Rows from block 7, named by matrix and row number. Each number is 128 + 32 x the weight over its row's rms, rounded and kept within 0 to 255. All counts start at 0. Numbers have three digits each. After the name is the row's rms in percent of the matrix's.
# pw2: token mixer project (model.blocks.7.mixer.pw2.weight, 256x512), inputs 206-308
pw2.86 092:110128128194128119041145139129118111128111125128134183128128128128143080128128136132148128131128136128155109129128128145149156120142094121129128135123128148158109128128167129000086151133119110128018134131038128128128151128140126128090134200085128127130128126130168128128128085051128231128122129142114125106127
pw2.87 103:137127128037128129196119153127148128128138160148102056128128128128128143127128136139121128129128128128102103128141128223155103136135121129132128141135128202118136128128108128134128126104115118128101110120165122128128128110127080128152126129124128186181128114123104128128128127160128194128128129148091128134129
pw2.88 120:101124128173128128073175184113155169128172160128109062127128128128128127090128045104111128128128133128131122128127128202128082133110087087151128112129128035127119128128128066151129126144128144128123207125165127128128111128061127128119128084211128136139128139118112128128128127118128147128116118131112128203128
pw2.89 106:124128128051128129127106164142073125128126128128117137128128128128128103146128140128152128175128157128174135128112128021128255129115139106132128235128128106135125128128096159078225134134129131128235098120125120128128034128178033128132127079172128069087128129128129128128128112122128160128201128108083128188128
pw2.90 106:100128128071128125129077126238074128128079047126137132128128128128127133137128139129000128119128131128129144128161128166131115137122178127128128095129128229123134128128120212109079179112135080128056131122047130128128147128121111128178129153135128120133128178142116128128128094144128134129158127139154125138161
pw2.91 098:191133128040128128135158134154129134128171089145143134128128121128128124128128159130116128129128153128132121128137128142127233126128132213092128153134128140128135128128171093048106105130126110128126113179181103128128138128147225128073120115141128118141128094122136128128128236071128123128127128170148117074117
pw2.92 090:169128128082128128027125124247165168128127089128187132128128128128129134114128128128141128128128130128183187128129128167134125128128082093128128201123128167133179128128118131188127218130128140128142048155113134128128038129128145128202131158176128137131128122121180128128128118130128165128136127118141153149128
pw2.93 098:087132128142128129207122043134091115128167121128121167128128128128128090121128033137128128132128127128080096128112128047127122118089107047128128119119128086089194128128145127167095160120148134128065122075173141128128177128194135128157135176225128181176128118124144128128128167199127150128123128098119124147128
pw2.94 098:132112128104128130174155149013161146128153120128159133128128128128128233128128151132042128128128120128112093128129128037126147128144099126127128167115128132120078128128162151145203149110099160128171211130113122128128118128181118128134094041140128157214128146130164128128128151121128106129126130096109126131128
pw2.95 106:120126128079128126169116103140152132128193119128135130134128128128128097123128084122153128134128133128113132128159128126136091134090158126127128145125120130128116128128137120160064137128151155128101128165112116128128158127071188128108094125151128133156128167128228128128128048134128129128117127107153127105128
pw2.96 103:131135128108128110073118233217139163128167124150072131128128128128130180160128091128129128129128131128126141128128128191130138141125107118128128143124128121129086128128158103100127129135133133128136205048125206128128195128063165128176130150132128113147128147111123128128128134066128093128204127190164138174136
pw2.97 097:122128128251120130135197147132131026128221081128164205128128128128128126097128068125050128128128121128104067128128128136152108162118112090127128137133128124125071128128166144059124148178127085128087151130128115128128177128222135128031094134089128099180128129131224128128128116141129128129122126088124149066129
pw2.98 091:163125128137128128140153174078076012128132076128189118128128128128128116141128128131027128129128126128102130128135128202108140128106107188115128045104128126093134128128141081163158104101127250128179042143172125128128207128185127128127180095103128167202128134128159128128128099075129127129128127250125126139141
pw2.99 105:129128128133128127255157151157116165128122133128090131128128128128128110134128185127206129128128115128093223128132128189127202142111141104120128190122128126123106128128164119100137070119167141128152133134105107128128125128080166128139129124190128107150128095139133128128128094069128130128155128129156109126128
pw2.100 112:185135128129128113090184255071132128128130142132133112128128128128128130101128101128155128127128135128158147128123128151138133110110129139141128144109128110131133128128164052072142081128134150128149127082107108128128122128116255128118144094085128123176128129096116128128128170135128132128041125110153180157128
pw2.101 094:124094128088130129079200051142117119128132136128216201128128124128128143126128149123225128128128121128122115128128128116128052146155141197129128059131128171149111128128111108029200127125125132128156099149116128128128165128151066128170128135086128122088128096128045128128128184164128145114096127189157126212128
pw2.102 111:189127128118128127116196121137052127128137129128139100128128128125145095132128159123127128128128130128125128128144128070127096131132094192128128116128128078129105128128059129080145170128139150128123157171126115128128210113056132128133129126140128034140128105123119128128128099125127065128174127190094129075128
pw2.103 095:013119128153128128198077066238209107128084146128164139128128128128128087128128127172114128080128121128127133128128128132139126128125126113124128066130128158128166128128121099125043127128127155128095171112087082128128146136138135127128117102142128069070128100129133128128128089177128138128125128250067163174147
pw2.104 126:143128128201128122255126026167090141128140130130097136128128128128128125141128199131188128134128128128159141128128128108128123123181086120128128125128128189129145128128129112138163139120129135128130089133122132128128095127116117128165117162145128131081128134129123128128128117146120171129123128034075121084128
pw2.105 092:124127128142136112070151128117100244128065163128131128128128128128123022132128141128146128128128128128120130128108128126128104130132078047128128170110128133145117128128153124116120117161126091128131137110128203128128060129126181128117118144118128104045128102133179128128128060113128043128098126243131136086130
pw2.106 100:243102128203128126235214020173132095128057060128123185128128128128127025129128111110068128128128127128110130128107128144128097119132127133128128128158128157139088128128097114087056105128140075128063087041168116128128138128148094128091127093119128087180128119128040128128128134116124216128142126205140121139130
pw2.107 109:067129128131128127145125095134096215128125129128086171128128128128147111126128118116075128128128128128122125129138128090128132092122178116126128107121128255163146128128148065144115167127134017128122110164149128128128067128172166128200162109141128184104128126128110128128128058177128136128150128041090129087128
pw2.108 095:131128128095128069114173104143150091128099121128143118128128128128128000128128110130093128128128127128126140128147128211128073121152141105128137135134128108128137128128078132129126175143127179128118141123097118128128166128196128128151131032088128126145128163130125128128128190094128127143099128134086134191128
pw2.109 108:135126128055128128113132137133143094128112127114142192128128128128128131132128064119017128128128128128157100128129128139130094133146133128128128124138153199125129128128162018133114142124116162128113119200115130128128176128187120128126186143143128136150128115128093128128128192155128120128040127161123114141128
pw2.110 101:109129128019120127121116222107210126128194119128106156128128128128127136129128188129035128130128126128106244128158128099128043121130123144128128196119128150130105128128125124170077136094126081128138068138156128128128051128121073128083144111132128065117128122128116128128128134133128129129107136124224120051128
pw2.111 099:132124128101128152094183152165150076128103128128176107128128128128128178128128129143092128145128119128128104128129128109130109130126093168129128047131128124123146128128130087136131139134105117128145093098145134128128132129115112128128139064126128122047128065128103128128128088192128141128128134151142110148128
pw2.112 098:107118128152128101061143105078096114128121125128085131128128128128128106131128017126203128130128128128132136128115128151128000117133105127129128028103128103118100128128083136152059140130113131128191092103119094128128071136150064128150127164078128133091128133134153128128128181128128126128084128065133166129128
pw2.113 099:113138128122128119186131090228087152128167140128123191128128128128126255137128143119098128126128190128167119128126128111129093127122154084117128118130128150122160128128153031107114096135128178128147163159131127128128111128109116128166138053150128130246128129127141128128128120096128172128129128158145122132128
pw2.114 098:160128128214128127195135131150126151128185145128139123128128128128128025128128107128125128128128135128168076128156128060131121122128024127129128148129128192130141128128125141146132179128105127128215110083129125128128107129157108128187129186047128179092128135129143128128128089164128158128175129003133130102128
pw2.115 094:085126128123128129191123132061187137128066112128182159128128128128126126124128088135112128128128127128110047128128128161131143128128129147129128126138128120130162128128181150181115138147128122128118050125191112128128165128255116128156147128115128200131128126127120128128128235113128141128114128231062116167128
pw2.116 108:120127128088119153131071010087159141128103045128131177128128128128127149131128101116205128130128129128115092128129128124128107129092110111128128173124128098128146128128127142124132100125116142128163133153123157128128128129063125128099139132130128127187128116129121128128128120159128130128046133100134152145127
pw2.117 101:163144128166128122125118000120108128128069133128113102128128128128128106124128136125174128127128136128125080128120128097128128127129134024128128137144128070127132128128049063093130091120187102128128186130099088128128169125105140127131131133081128128177128125128081128128128178052128133128121128121124127026127
pw2.118 099:145128128149128134060161144116125133128097136130111121128128128128128146134128216105130128135128124128126153128128128035128147146130129158123128062130128129110128128128131126049149111128127172128161145135118112128128098126089119128249129000151128134144128153128100128128128040138128059126137128139145114148108
pw2.119 102:141138128255128137168145039120118180128113123128026056128128128128127107128128107125127128125128130128132081128118128124128112117108131107156128024124128201125184128128115138123131128167132203128129105212122129128128104128152099128154129236133128168131128129104053128128128075149128197126110128156075124140116
pw2.120 089:116132128156128143132195047128186130128118131128131092128128128128129127112128090125125128140128126128127086128163128232127115132168131094131128043127128139127128128128080112119129137124128127128093154123122126128128146128109002128126089166130128145073129070111093128128128102120130087127133128042084142156128
pw2.121 095:097140128170128128157108026145075123128102146128134205128128128128128255156128082120144128127128148128104135128114128158128000140106133148150128112136128043112110128128099193163129106120182127128141255140113129128128115128130235128109122054150128128136128060128118128128128114091127126128029116131158128133128
pw2.122 103:192131128150136125131129135210141144128084104128133160128128128128122172121128188137188128115128135128150207128121128007140169126143109157120128137144128151130067128128077193125076203143130148128084105110113127128128113130038097128122127089164128139041128115129116128128128153158128148128073128102125133108128
pw2.123 098:191122128198128135140088119153145138128198126127108100128128128128137090126128170125186128132128128128118000128131128154125114114139094000127128168131128162131192128128137122103132128065128029128120144128122170128128166127172156128123108069115128172127128166129156128128128126255128130138064126220139127113128
pw2.124 098:110126128173128139111126110158148184128109066127096105128128128128128106133128204096161128128128129128169144128122128092105246128150129132123128187131128142104164128128101129134111151113127138128130142111119127128128191129249171128114127153132128126129128128125125128128128152136128167128149148072133128047125
pw2.125 093:191133128119128137101136131108097200128125120128100129128128128128127134109128155152255128140128124128136042128140128118126126128135125104128128136125128109129123128128123136132158118144128114128172088099117125128128177132120125128148153068160128101107128088132123128128128202060128131128107128077118130111128
pw2.126 105:092125128039128138057071177052127121128154166128059125128128128128128114127128089100132128126128125128163146128129128122128093112139123189132128188134128055128145128128160147077128103134128000128168150127131187128128092129104170128138128181153128140167128112123131128128128104154142159128150128073122127082128
pw2.127 098:142128128224128126205175116147122157128108102128187180128128128128128090128128089101140128125128129128125132128124126197125108145126138156128128092137128162128126128128115153125150128134132125128141083136209109128128161128091170128168125192142128109052128127126085128128128156085129153135153128177109116187128
pw2.128 097:072128128177128124142149070130143119128040138128131093128128128128120143156128139138067128118128127128125135128134128056127127128129113172103128056125128134129123128128121166178117145129122076128131143064129115128128132128194075128101127058133128130126128144128115128128128135131128099128126128157134095127103
pw2.129 098:144121128117128145166125097132255058128132125128070098128128128128128145132128134125237128127128128128105115128122128174138096130128126159127128148159128079127080128128097074131141118135137130128194155129195126128128132128147027128223134121195128035130128128121158128128128102012126072128133127089111126063126
pw2.130 096:139129128100128116075255146118164101128115148128100216128128128128128105132128119180167128130128167128126010128131128206113063113123129032130128175109128212131131128128172118105061136134136143128144149109153125128128167127082161128029121154118128095135128114127054128128128127123145152128107130115175131085128
pw2.131 093:147130128142128141080165057018021137128144187128102131128128126128128126114128123134143128119128123128190081128104128104128222128128116088128128145108128208129107128128136153163133126123123244128183107119167130128128146128118215128134130096126128055120128097125128128128128180076128156128221126115169137164136
pw2.132 103:051129128138128105056179132163144174128136130128105073128128128128128145129128126126127128128128128128185130128129128127130127130099140185127128126157128102141111143128086135119118160129146072128023134021119127128128128129108055128142117068073128146180128119126131128128128120118139094125098132211249151143120
pw2.133 095:186143128129128168132146144139126150128133084128130089128128128128128191130128118128187128128128120128150153128110128093128023127157111088137128121128120102134123128128134175128124111127124160128090130121125141128128212128131255128080110176120128130127128128128149128128128080163128092128121114133111136110115
pw2.134 098:135150128103128139112142107136131130128140127126095132128128128128129013132128198118115128091128128128131141128125128122141142135125163151114128170150128128132175128128098141125182187137138200128146167065098126128128140127160090128126130026149128104054128117129169128128128123180130108129118129128065112097125
pw2.135 110:123127128113128130202049117125115139128131101128124037128128128128128097133128133130144128129128127128149144128124128170128105123135107147127128240120128137118130128128147131128056102161134111128094143137212145128128146125113086128089144124161128128097128159128167128128128131145128123128122128096186128145130
pw2.136 092:141131128212128135130108240160094062128128149128133131128128128128127043127128093123130128107128128128101141128128128167128065123149136071127128167134128065126126128128127150141109151130144129128097175074108112128128141129115122128211039180141128157137128063117109128128128130221127163107142128183133136108118
pw2.137 107:153128128051128130060199219147130085128040168128203132128128128128128191153128115128134128128128127128121130128120128112128000124129105129129128135129128129130107128128138141124127121123129196128134141120180128128128084129121149128168149000118128090106128110128149128128128186076129112128114128255121130150128
pw2.138 110:157127128151128128186127207169177139128150137136216139128128128128128077128128033168193128128128130128167133128138128090130055130132132091128128165125128123132124128128130130133163125140132210128134149087184129128128129128123148128000127090099128130205128129139112128128128071167128130128087129057044128111128
pw2.139 095:117134128197128127185139149038208099128090071120131131128128128128128054131128148101146128130128126128096059127134128133129073131129087096128128079126128093129103128128115111130156147133089153128102109155179189128128130128090137128141140190229128144111128109135098128128128153035148148130127127125099128191139
pw2.140 094:135128128158128143163137134137104092128112130128132146128128128128119097129128210128101128128128123128144204128129128109131186128136113168125128094120141127130157128128066111136075103128134138128190172134109101128128132129135105128101128059146128121116128172129201128128128051132133142132128129144133129097128
pw2.141 100:168135128152128132085126255128130137128103139128134037128128128128128107171128119129116128131128129128127127128156128057127098120169130129129128096126128164124126128128148155202130180150124062128179111151134132128128129128104089128150145145149128105156128109160114128128128126087128203128129129133144128180134
pw2.142 108:123119128211128145086171030194166104128107114124128070128128128128128099120128131128117128135128113128124170128126128043128108127107114108126128166101128106124111128128112118193123167139129128128116069064112111128128122128168005128170132175183128137144128065128164128128128102159128174123154126157185128146128
pw2.143 095:158116128123127128156131137187123133128138099128214125127128128128128181128128075128118128128128120128156124128135128047116180127111084091127128075141128138125067128128178074165133141122122225128147225081121149128128162128169114128085103233177128117133128129137141128128128123252128151128135128152174127154128
pw2.144 088:126131128127128128147140135128114102128110132128132141128128128128128131128128158158136128127128119128055117128128128150127127128080124128128128140124128122129097128128180134090129188058133077128170131227123126128128142128159199128136131065116128074051128113122106128128128124126128066129130130129161156141128
pw2.145 095:126128128117128133091188130153135187128135134128055085128128128128127096142128175131136128128128120128131137128126128162134080126133118178114128087129128200174134128128124129255072131133139039128255123107132139128128073128070139128077131141130128158184128137129118128128128147195128146117049128140123135113128
pw2.146 112:078128128130127136118129179184122111128123133122133077128128128128128189128128181129111128128128121128112185128127128100137092126099123153128128140128128125132126128128127163118144124125138130128099088036184128128128138136060034128182137018109128116160128094128130128128128125139128146128107128128104128090127
pw2.147 110:136128128047128128144064132131195082128067101128187057128128128128128250125128098122155128128128130128146126128128128165104079126107096030124128107098128000127211128128109087089172134129126130128149136138055156128128131129132111128129123075127128109153128134132138128128128113165122153128133128148152117145128