config = dict(
    train_examples=48750,
    arch='convformer',
    norm='rmsnorm',
    norm_position='pre',
    parallel_block=False,
    inner_norm=False,
    lr_schedule='cosine',
    weight_decay=0.08,
)
Rows from block 8, named by matrix and row number. Rows with one number belong to one neuron. Each number is 500 + 40 x the weight over its row's rms, rounded and kept within 0 to 999. All counts start at 0. Numbers have three digits each. After the name is the row's rms in percent of the matrix's.
# gate: MLP gate (model.blocks.8.mlp.gate.weight, 672x256), inputs 0-63
# fc1: MLP up (model.blocks.8.mlp.fc1.weight, 672x256), inputs 0-63
# fc2: MLP down (model.blocks.8.mlp.fc2.weight, 256x672, transposed), outputs 0-63
gate.291 042:483606520500500500500500500500401500500504501500500500500553445500515482491490488500500491618500487500500470513500498507500500507489488521467500500500461530504444500500504487406496500515506500
gate.292 104:495497506487509475516459456523545459552516553537466446493511431500561422526483529491536559520487530507472502481535540494396486501524437475547522453509445470471435489485498477489509480567497512
gate.293 153:488564531517496533555469525488553493496502482484470448547500518507522613485484548532600504539605498501505400426560481437454483385577532469473512484499478435474508555586469497485470499530546517
gate.294 158:541548446528513511483458469436482472524539531527504501559515459469473472506497492405492563521521488497526488503490441572549493538499529439457462546517491509551521503499499461475460503584491481
gate.296 020:563634500500520500544500500500515500500500500500500440500625631500500500500500500500605397500500500724500500500500433500500516500500500500500616500465500500567500500500500431519500500475448500
gate.298 046:499503500503500515500477427500498607500500632502440522494520491500495436481500543538500500500500500503500444481501545500499500500519500500500499500628542501500517498500496500478500500459498568
gate.299 019:580503500500500577500500500500500500500497514500500500500500500500500500500480500459472500577500500500502433264500500510500447500502500500448500604500500500500500500500500504481500500535500500
gate.300 030:466500500500542500456503414500500500500546500499500500577500500500500509507500500468496500500497500506580500506487500624500500500500517490474500500500500500539500500491500436500500500500500500
gate.301 030:479502523500500500500500500500499500528549500445500432500552500500541344500500496500500500500457504405672500500500531576537500557446472500500500500497707440424587483434433500500500500500500421
gate.302 122:435557493475480502498492475442503436489539506472493542568517503497552468502492493539508500468488494536517387517504458505536474505548610445440500469502600517598485487523489467443512505456514603
gate.303 120:518519501501433382462544507504526532498537490519550475594479503515508568475529469498475501491403502515475506519452526633512525455504549505520475475503642501542532486468562491451468474468566555
gate.304 125:474477518537490466488404544409478527454464558497484544470516532483481470560509602476436511485477521523483599498567527517490496452537533497516548572492510513415474538469589540480574478498488547
gate.305 130:490488512484548555484472495522470531554506526536573424523502524497508520481502483437535525588500550516527553569508504484480504483542476511482469547592508554494511559484549593471552497492521493
gate.306 181:538505462471438457537569523494476474588475509520475472495456564500515580498435528543416505483491492474578659512511442485516515484496514479495415504452556466472504476548484499574491451547484563
gate.307 104:491511439464506522537508492521515493405470421498489574504486508513504499477458492485581482488494489564500514507510498468508489502519450415505538546461541533501497468472595510505516414535543554
gate.308 135:496525527549443512516485519505499451466535517497600572503561516488504465568424475523382553525502523574521503487520511584508501449581472416521521485497398411492518582525562501547472520488456432
gate.309 148:463537499489561476434515548512499530498497515559496507499485507538541515536510488481575502475420489483480475430515554518550485546537522521503500538519505507550446490489485487467480496457442564
gate.310 175:484499471484493509517463553514480449508574478408527497504522454502510500476519607554523494491500498438524502439516519506510468514502473391585461472582488487505491586479479521519515485523503586
gate.312 101:394505486557471573548491446512526498525508510454553553500493580494443606544506432546442505487509447484502448501513547486537432433499476479498468510512528460430489490507582447506458506497502533
gate.313 156:579604504435524505440542472444504431488505546551621472504511511503560448522500540579490533527562520446468489418452506562500522547482533448480465576524585469540496523487473477487512497575509501
gate.314 154:473501468478508531494507519484533500482591435550505472505563542450501457439491537492480435514507542471500423507549463490419485501499526486533503418494435551477469507426505440518527497496469489
gate.316 167:527517479484409472435513492493510492489445474530533498480496518599509542488442553543504499549501497504538401466461488485474550479552541467444470440427518530475516487446495501594555465550475470
gate.317 136:499514498440428440514491501531491502506528523531516525462515454476508543451527494534415439498468471584538504531476412530489452505541495500552475505493490472496490526481506519455466529552651527
gate.320 159:487511518489469456509499466511518466494509605475500529441480493487488498523482491480486480552632490474531503539504493520517453449473493564499428462512490513434475492547522468504450512588517437
gate.321 120:535498483475469500578424547499442467482500500501511449542467516590498519500511527506620513564474503542490468490444520489495448500476508493484529499463504525552469428499497504537523494551513515
gate.322 125:601431487483495468487493420532468487520488507550491487532532503550490455498497478521504564499504495643526509475501489430496496480508482583488475519502410511486470409491497539523486496520599486
gate.323 073:500555543446562504512453521530500572486482498537568454512432499488504514510564482483503515495493497499522558500477496487433379501457478505559499501498576573475499471503499482489504578501501500
gate.325 044:500553500500431432482500501503528538502555484498514499578496500496502477456474510500500518499500521500501540519499501520602539500500465544523456499500529500456464500499541372484496456483479515
gate.328 012:500500595419500500500500500518613500500500500500500500500350500500500595500485497500500387500735500500500427500500277500500500500500500500704500500500500500500500500500500500500451500408500500
gate.329 166:496517474513447420514521378496492438514526504516539590492525484497495556506492533432493474508505387492454580496507418504480498430515553508466436490446460454502487534522540422520415545557525542
gate.332 101:492497491366515480496509552562492452523507524498418497537471507478504510524495441538508430506539501539446484499451452506504501470520514496525486494491589479517545524403500495499471524564398508
fc1.291 044:477520530500518468500500498504363433500500500500526500509521463500555500411500500500497501619500468500490488519500548500500500551502474557431500518500477500506404512504499439430521486519500471
fc1.292 105:520526539503477569476465496502474467518491482494471477544501558497466521522518452484526485490527451505514482531523520471442499452463492477510492539499426576505513523552501514486517479491533525
fc1.293 158:500423560505548514602513504499472518502481530498446545500526461508488518489522480481543510495524482499530475468513447481545549476573499411489547562516459489456563537653491493470509499513534500
fc1.294 156:538525461542500510487506546518461429506484514528573500495490530506556461485499509501530590539544544492499485455511461593497505534472557482499527504562497426556492521461532503525489529516500442
fc1.296 020:527500542500527500500372500500500500500500500500480500500500500500500500500500500500500500500515500521500500500455332500500488500500500500500500500500500464500500590492512500500402500500500500
fc1.298 045:501500509504500522510518504506454401509501501499500435548449516485500507500500391500396500500587499487530519500557500500486500510605518500500513482365503500500500515500480510500499500500475500
fc1.299 024:500500500514485500500500500500500500427500500500500500482500500500500500500500479461416500543500500509500500500500500308500500477500446500464500500500500500500530500500500500500500475589500632
fc1.300 037:505500500500500463500503500498468431500544448511507480500500500500500500500506500731500500485450500500500500500500417500630500468492438495500500500500536500500524471500416516500500500500353526
fc1.301 035:468500461530582466500505625500500500509586500507500511507500500404500451512500569470502533540491500482533564569500524501535500481449480500483500500521500500500525500439408522347500500494575500
fc1.302 115:501591576509534509506542513489522462424467485469481522571440509465505474465466422505490544462503552548491445479469483522476504556464545555497481531504555531527474527481423480537553508460611562
fc1.303 118:500418522597466499509510508498418582508530436470527428535437503556431516490516474466498515502478469496464467497501511592500522410518584514485474488502577512555456497479511493462491499484593530
fc1.304 145:476485549466551447483547527500502493518523343496490466514505498448507465493565533509585586558480470458511547434452448458493579458452531509500483447508499486503463473419525483462515556564491458
fc1.305 137:443482510478560479541536502542503488446318507471468545480621489489522536510459476504536468484522453493448548441536525563526503498477539501507493492429524493456529470516599493527499499496511475
fc1.306 182:568476605572480472480483562481456524438511499475556464587510509500470422442525435501488503518490385509496498494483501516564480525490485436478488514470542433422468520476376537500530521591512567
fc1.307 104:544514530499480483509526498485496469513494523500519633456513537517442500597616519539486605552444549526568402447410572492459457432488497496493506503491574481524446519450460527516552497514503513
fc1.308 143:541428561487524484439472495514496505521500494493360506468411506532478542436539508444506493410505525489469546501412541462483481524518487509451478534494525512493500494552537502564566561502494539
fc1.309 142:500498487505481505449515562553564501467548562519473520506494445469543533493479525501477481498497492505491486460455579503533490482502535465505501499474518521527524486442404445458504509449446480
fc1.310 182:530481481485491443472422522526572471504497523524542499517546525566441535541561577444526474450534472395521420485503488493499548461465616536547450545407414529441512513514404462490541530503517548
fc1.312 102:599402460451475493517483482496429474462506506584523476568505554496480510482518529501482453431482527414470474572506467525502473460506473512511496485503522483574478501526501482478538597466539578
fc1.313 143:527539513456528536451581431578549496499500480532523539475607511528445534600484470518519481522521522500500472456512518510492501528502500512443448475412499539512556591527477492458504525500473532
fc1.314 145:462533516506596559470548419506440502505541449491491514445518484550475437463491556535488507485519517488464436502540496396460513516501557453460519472505513453436500503504462501488493451486513547
fc1.316 174:491508500538493492512450484490522554486479525524416506470455497465564522413450486470474532494486487520508599562453462528506460536464576443506439453461497496584480459470484454569462538449498439
fc1.317 124:470503506448426447437524543464484517532525556441528452484477485492495585510533482523509508476532449546454388547544458521523610543496464484509508474528567488497506509488465524474485442506516507
fc1.320 154:538535435501532544463422537501515493432542482512468484493499503453512499493502541457535497491510593598505460513555475549481513527560489442610502445441523499554472510471573513519490464518487513
fc1.321 114:504542493472461485541547562520502467476441522527546495496528476551518493461512509483511478487448589495451414492417506543521502519501447532431502508544504508558500518505524574498569504555561614
fc1.322 118:503444482430474464497489490551484482503523489548457550526507477496429500485472506468513439487414492599478518525532536457527499513617488528489502526555508573520547467496470488509494463519529445
fc1.323 074:537500497487455481493501515487511554465488492446574447503488511507572442497583506503492475446540495451546438493474508496464557582519488508492543482554497538501500499542478503481500490507594501
fc1.325 047:482499463500499537500516500492534495482494499501500427486437490494478500496500528504473498472419500526502503500499540483499493446607723499480551499513445529482510536523494501498482500500514496
fc1.328 012:500500604500500500500500500500500500500753500500500500500500500500500500500244500500500500500468500631552500500500500500500500500500500500500613494500500500500500500500500500500500500500500660
fc1.329 177:532468443573514544530521441499485475498389561526494526483504513432525497472530476549493488502476454523471490452504483466497569551635479555484441450492445506538492484539521418433478571533509519
fc1.332 088:561453499455466494483449501505504509498500511516475503496525470493472510514511517499544518501505517511449409546481483469464471536521428564506479509518600567399507549495471490522517512582455446
fc2.291 021:500499500500501500501500500500500500500500500500500541500500500500501500499500500500499500500498499500489500499499500500500500500500500500499500607500498444500500500430501500499500522500500500
fc2.292 094:568494513524535500544509448486518442503503503488484495605502423510508491486474489570495500425486500498520375498512556506556531503503496559510527531497552517523514448573542496492486428500395492
fc2.293 163:356499503438503446527531541505486499490474500493499500456537569577495523499500474502367479541536463520514501524504493492503454523534470510413401553493490519521485498531552497530482536498479503
fc2.294 155:486484521473458401548558465437509508453530491415480548495473449475489477446389487529476499491529512491524507391500446515464560536502428596430492462497521517528424497541521496565498499509390461
fc2.296 008:500500500500500500500500500500500500500500500500500500500500500500500500500500500500500500500500500500500500500500500500500500500500500500500500500500500500500500500500500500500500500610500500
fc2.298 041:500589500500628499500500498501499500500500500539425501635500500500479500500500500499500500500490499511500499459501503721501500485499499531500412507500501500499499500500499500500349500410500500
fc2.299 008:500500500500500500500307500500500500500763500500500500500500500500500500500500500500500500500500500500500500500500500500500500500500500500500500500500500500500500500500500500500500500500500500
fc2.300 017:501500500500500500500500501500500500500500500500500500500500500500500500500500559500500500500290500500500500500500500500500500500500500500501500500499504500620500500500500500500500500500500500
fc2.301 014:499529501500500627499534500501502501465498501500500500500494500500500499503499500502500501500503492503500526501500498500500503550500498503501501501622502515501502498728500504499499500500500500
fc2.302 132:686482495493455501501506481495551518530496499454475477489395510498504464506498496487507552485510491539449556516486535514524505510535539511462515500581543517424499552445493531578483496477586475
fc2.303 124:510485487486500495501517549468482596447493432528490499486514506406531447532507440468499586463472451626491519482465478449469484490519548505482432477531504504500531483445442482465497477611507482
fc2.304 144:513507467465526488515557457497519503498549470517508555486438495506512504499471496503437518582544576486425545461417491614486585526537534481491515582448558544503466549554516517484469425501540501
fc2.305 139:483469503599514459505540533507473484527439478439524503516450429507436445497447503443512521471507522518495431452547437439466573511485502481395505561560498461501499501530430501541484491504597550
fc2.306 181:539493528526528504476431555514521517457486505462520578506504477496480555501599534482517545504430494587420520525518475484493470506502441470501515454532462528563560489506599519541599500468407434
fc2.307 088:492501487504522491417512495509526525499517506478500515515595647500527497401493495518492541650503499511542507537501525509542530528489474511504500554494508481500510477505560491541500462497445500
fc2.308 127:497491464629462504524492520502479411496465529594500497524427532490495511535534549479476508507484466491500558521461526446500481478612572520525485457470543502593509569510489488494456431469486460
fc2.309 160:492457505523499543424506518512492421551486495502513446496490537490545513510558486504463531512604433492489501492491487495519521508511525566493497499457498497522475502502501455504511446400556504
fc2.310 171:465491493506492479488492532510483472535536505531489468507466512503518525460529460484494464487495499540483567454542515508479350490499427516484483542479524527474502487501591439569459502462488452
fc2.312 088:502509524506545541596472502498503415511523565426435480490469426497511498469438610547505579551496337501501505500493525469500446470542504456506504493472429502473544504493498502494506477470518519
fc2.313 149:551579529487493525524486469484536494477485501471525440495500495446512540435466498460513421518468489463518561524508453521560497498491513506505507588553520405473424473511419454481558476474497535
fc2.314 147:436416480617496459622473471480523474464511393478478509490516503528488509502459471473493480582474498498529551509503505499468517504484521454485492439498561460558557526502392520533465498475466475
fc2.316 178:500462436546494504509533470548502431497552529487520462507490371464567482532482355508531388468480502515545497447518517516515545410541487588514492511441505520590452564478518481471577527509477467
fc2.317 153:540510529486509450517508482517484585557424502503496471488532531515381482504485460587547504578495447478466504518442534496490549530476557528502476501489487515538546494536466479499582529526502512
fc2.320 173:478514506552504522476450498494499524490483528531473468518444551481544421515499544498524463498501501489508508489515493496536505435351547508307502487600542447531500486500552492494459571555557498
fc2.321 113:393407461454526574497507509503524447439443496505490378485406592560518505549489527419509546437509454499494505493498498498498489601494555482413497500614560548531394477451486502464485629500541517
fc2.322 132:495521478479498446494565454556502504492458442671525470419475527490500555521532586471497604498533530482495490503523425580488471498484501528503517551503547552489474505467477491535563597494454501
fc2.323 070:507503524489504507515498483501501500493500458500500522562498503505589500451500499500476485495451519437578456500502505501419363497615506475501528499503552492528503500500500500538462468500521477
fc2.325 032:500468499500499501492499535505499477500494502563429500648502502501479501459470500500499480403515505491501514503501500463545411500500500481446499499498496502552474497501500498500501500431434495
fc2.328 007:500500500500500500500500500500500500500500500500500500500331500500500500500500500500500500500500500500500500500527500500484500500500500500500500500500500500500500500500500500500500500500500500
fc2.329 167:520594568450503400406436480508503489516502465469509506515503531485463497518504524487490383497503462551476558489494525512541454526492591436497466522451504543465506499385503494497503526563481530
fc2.332 091:494445517523537513505523530497419501504500387431467497520375477503567537483486567480517488475592509472565550441505504515493603602526447493437499495438438498512520544501512390500498537506472490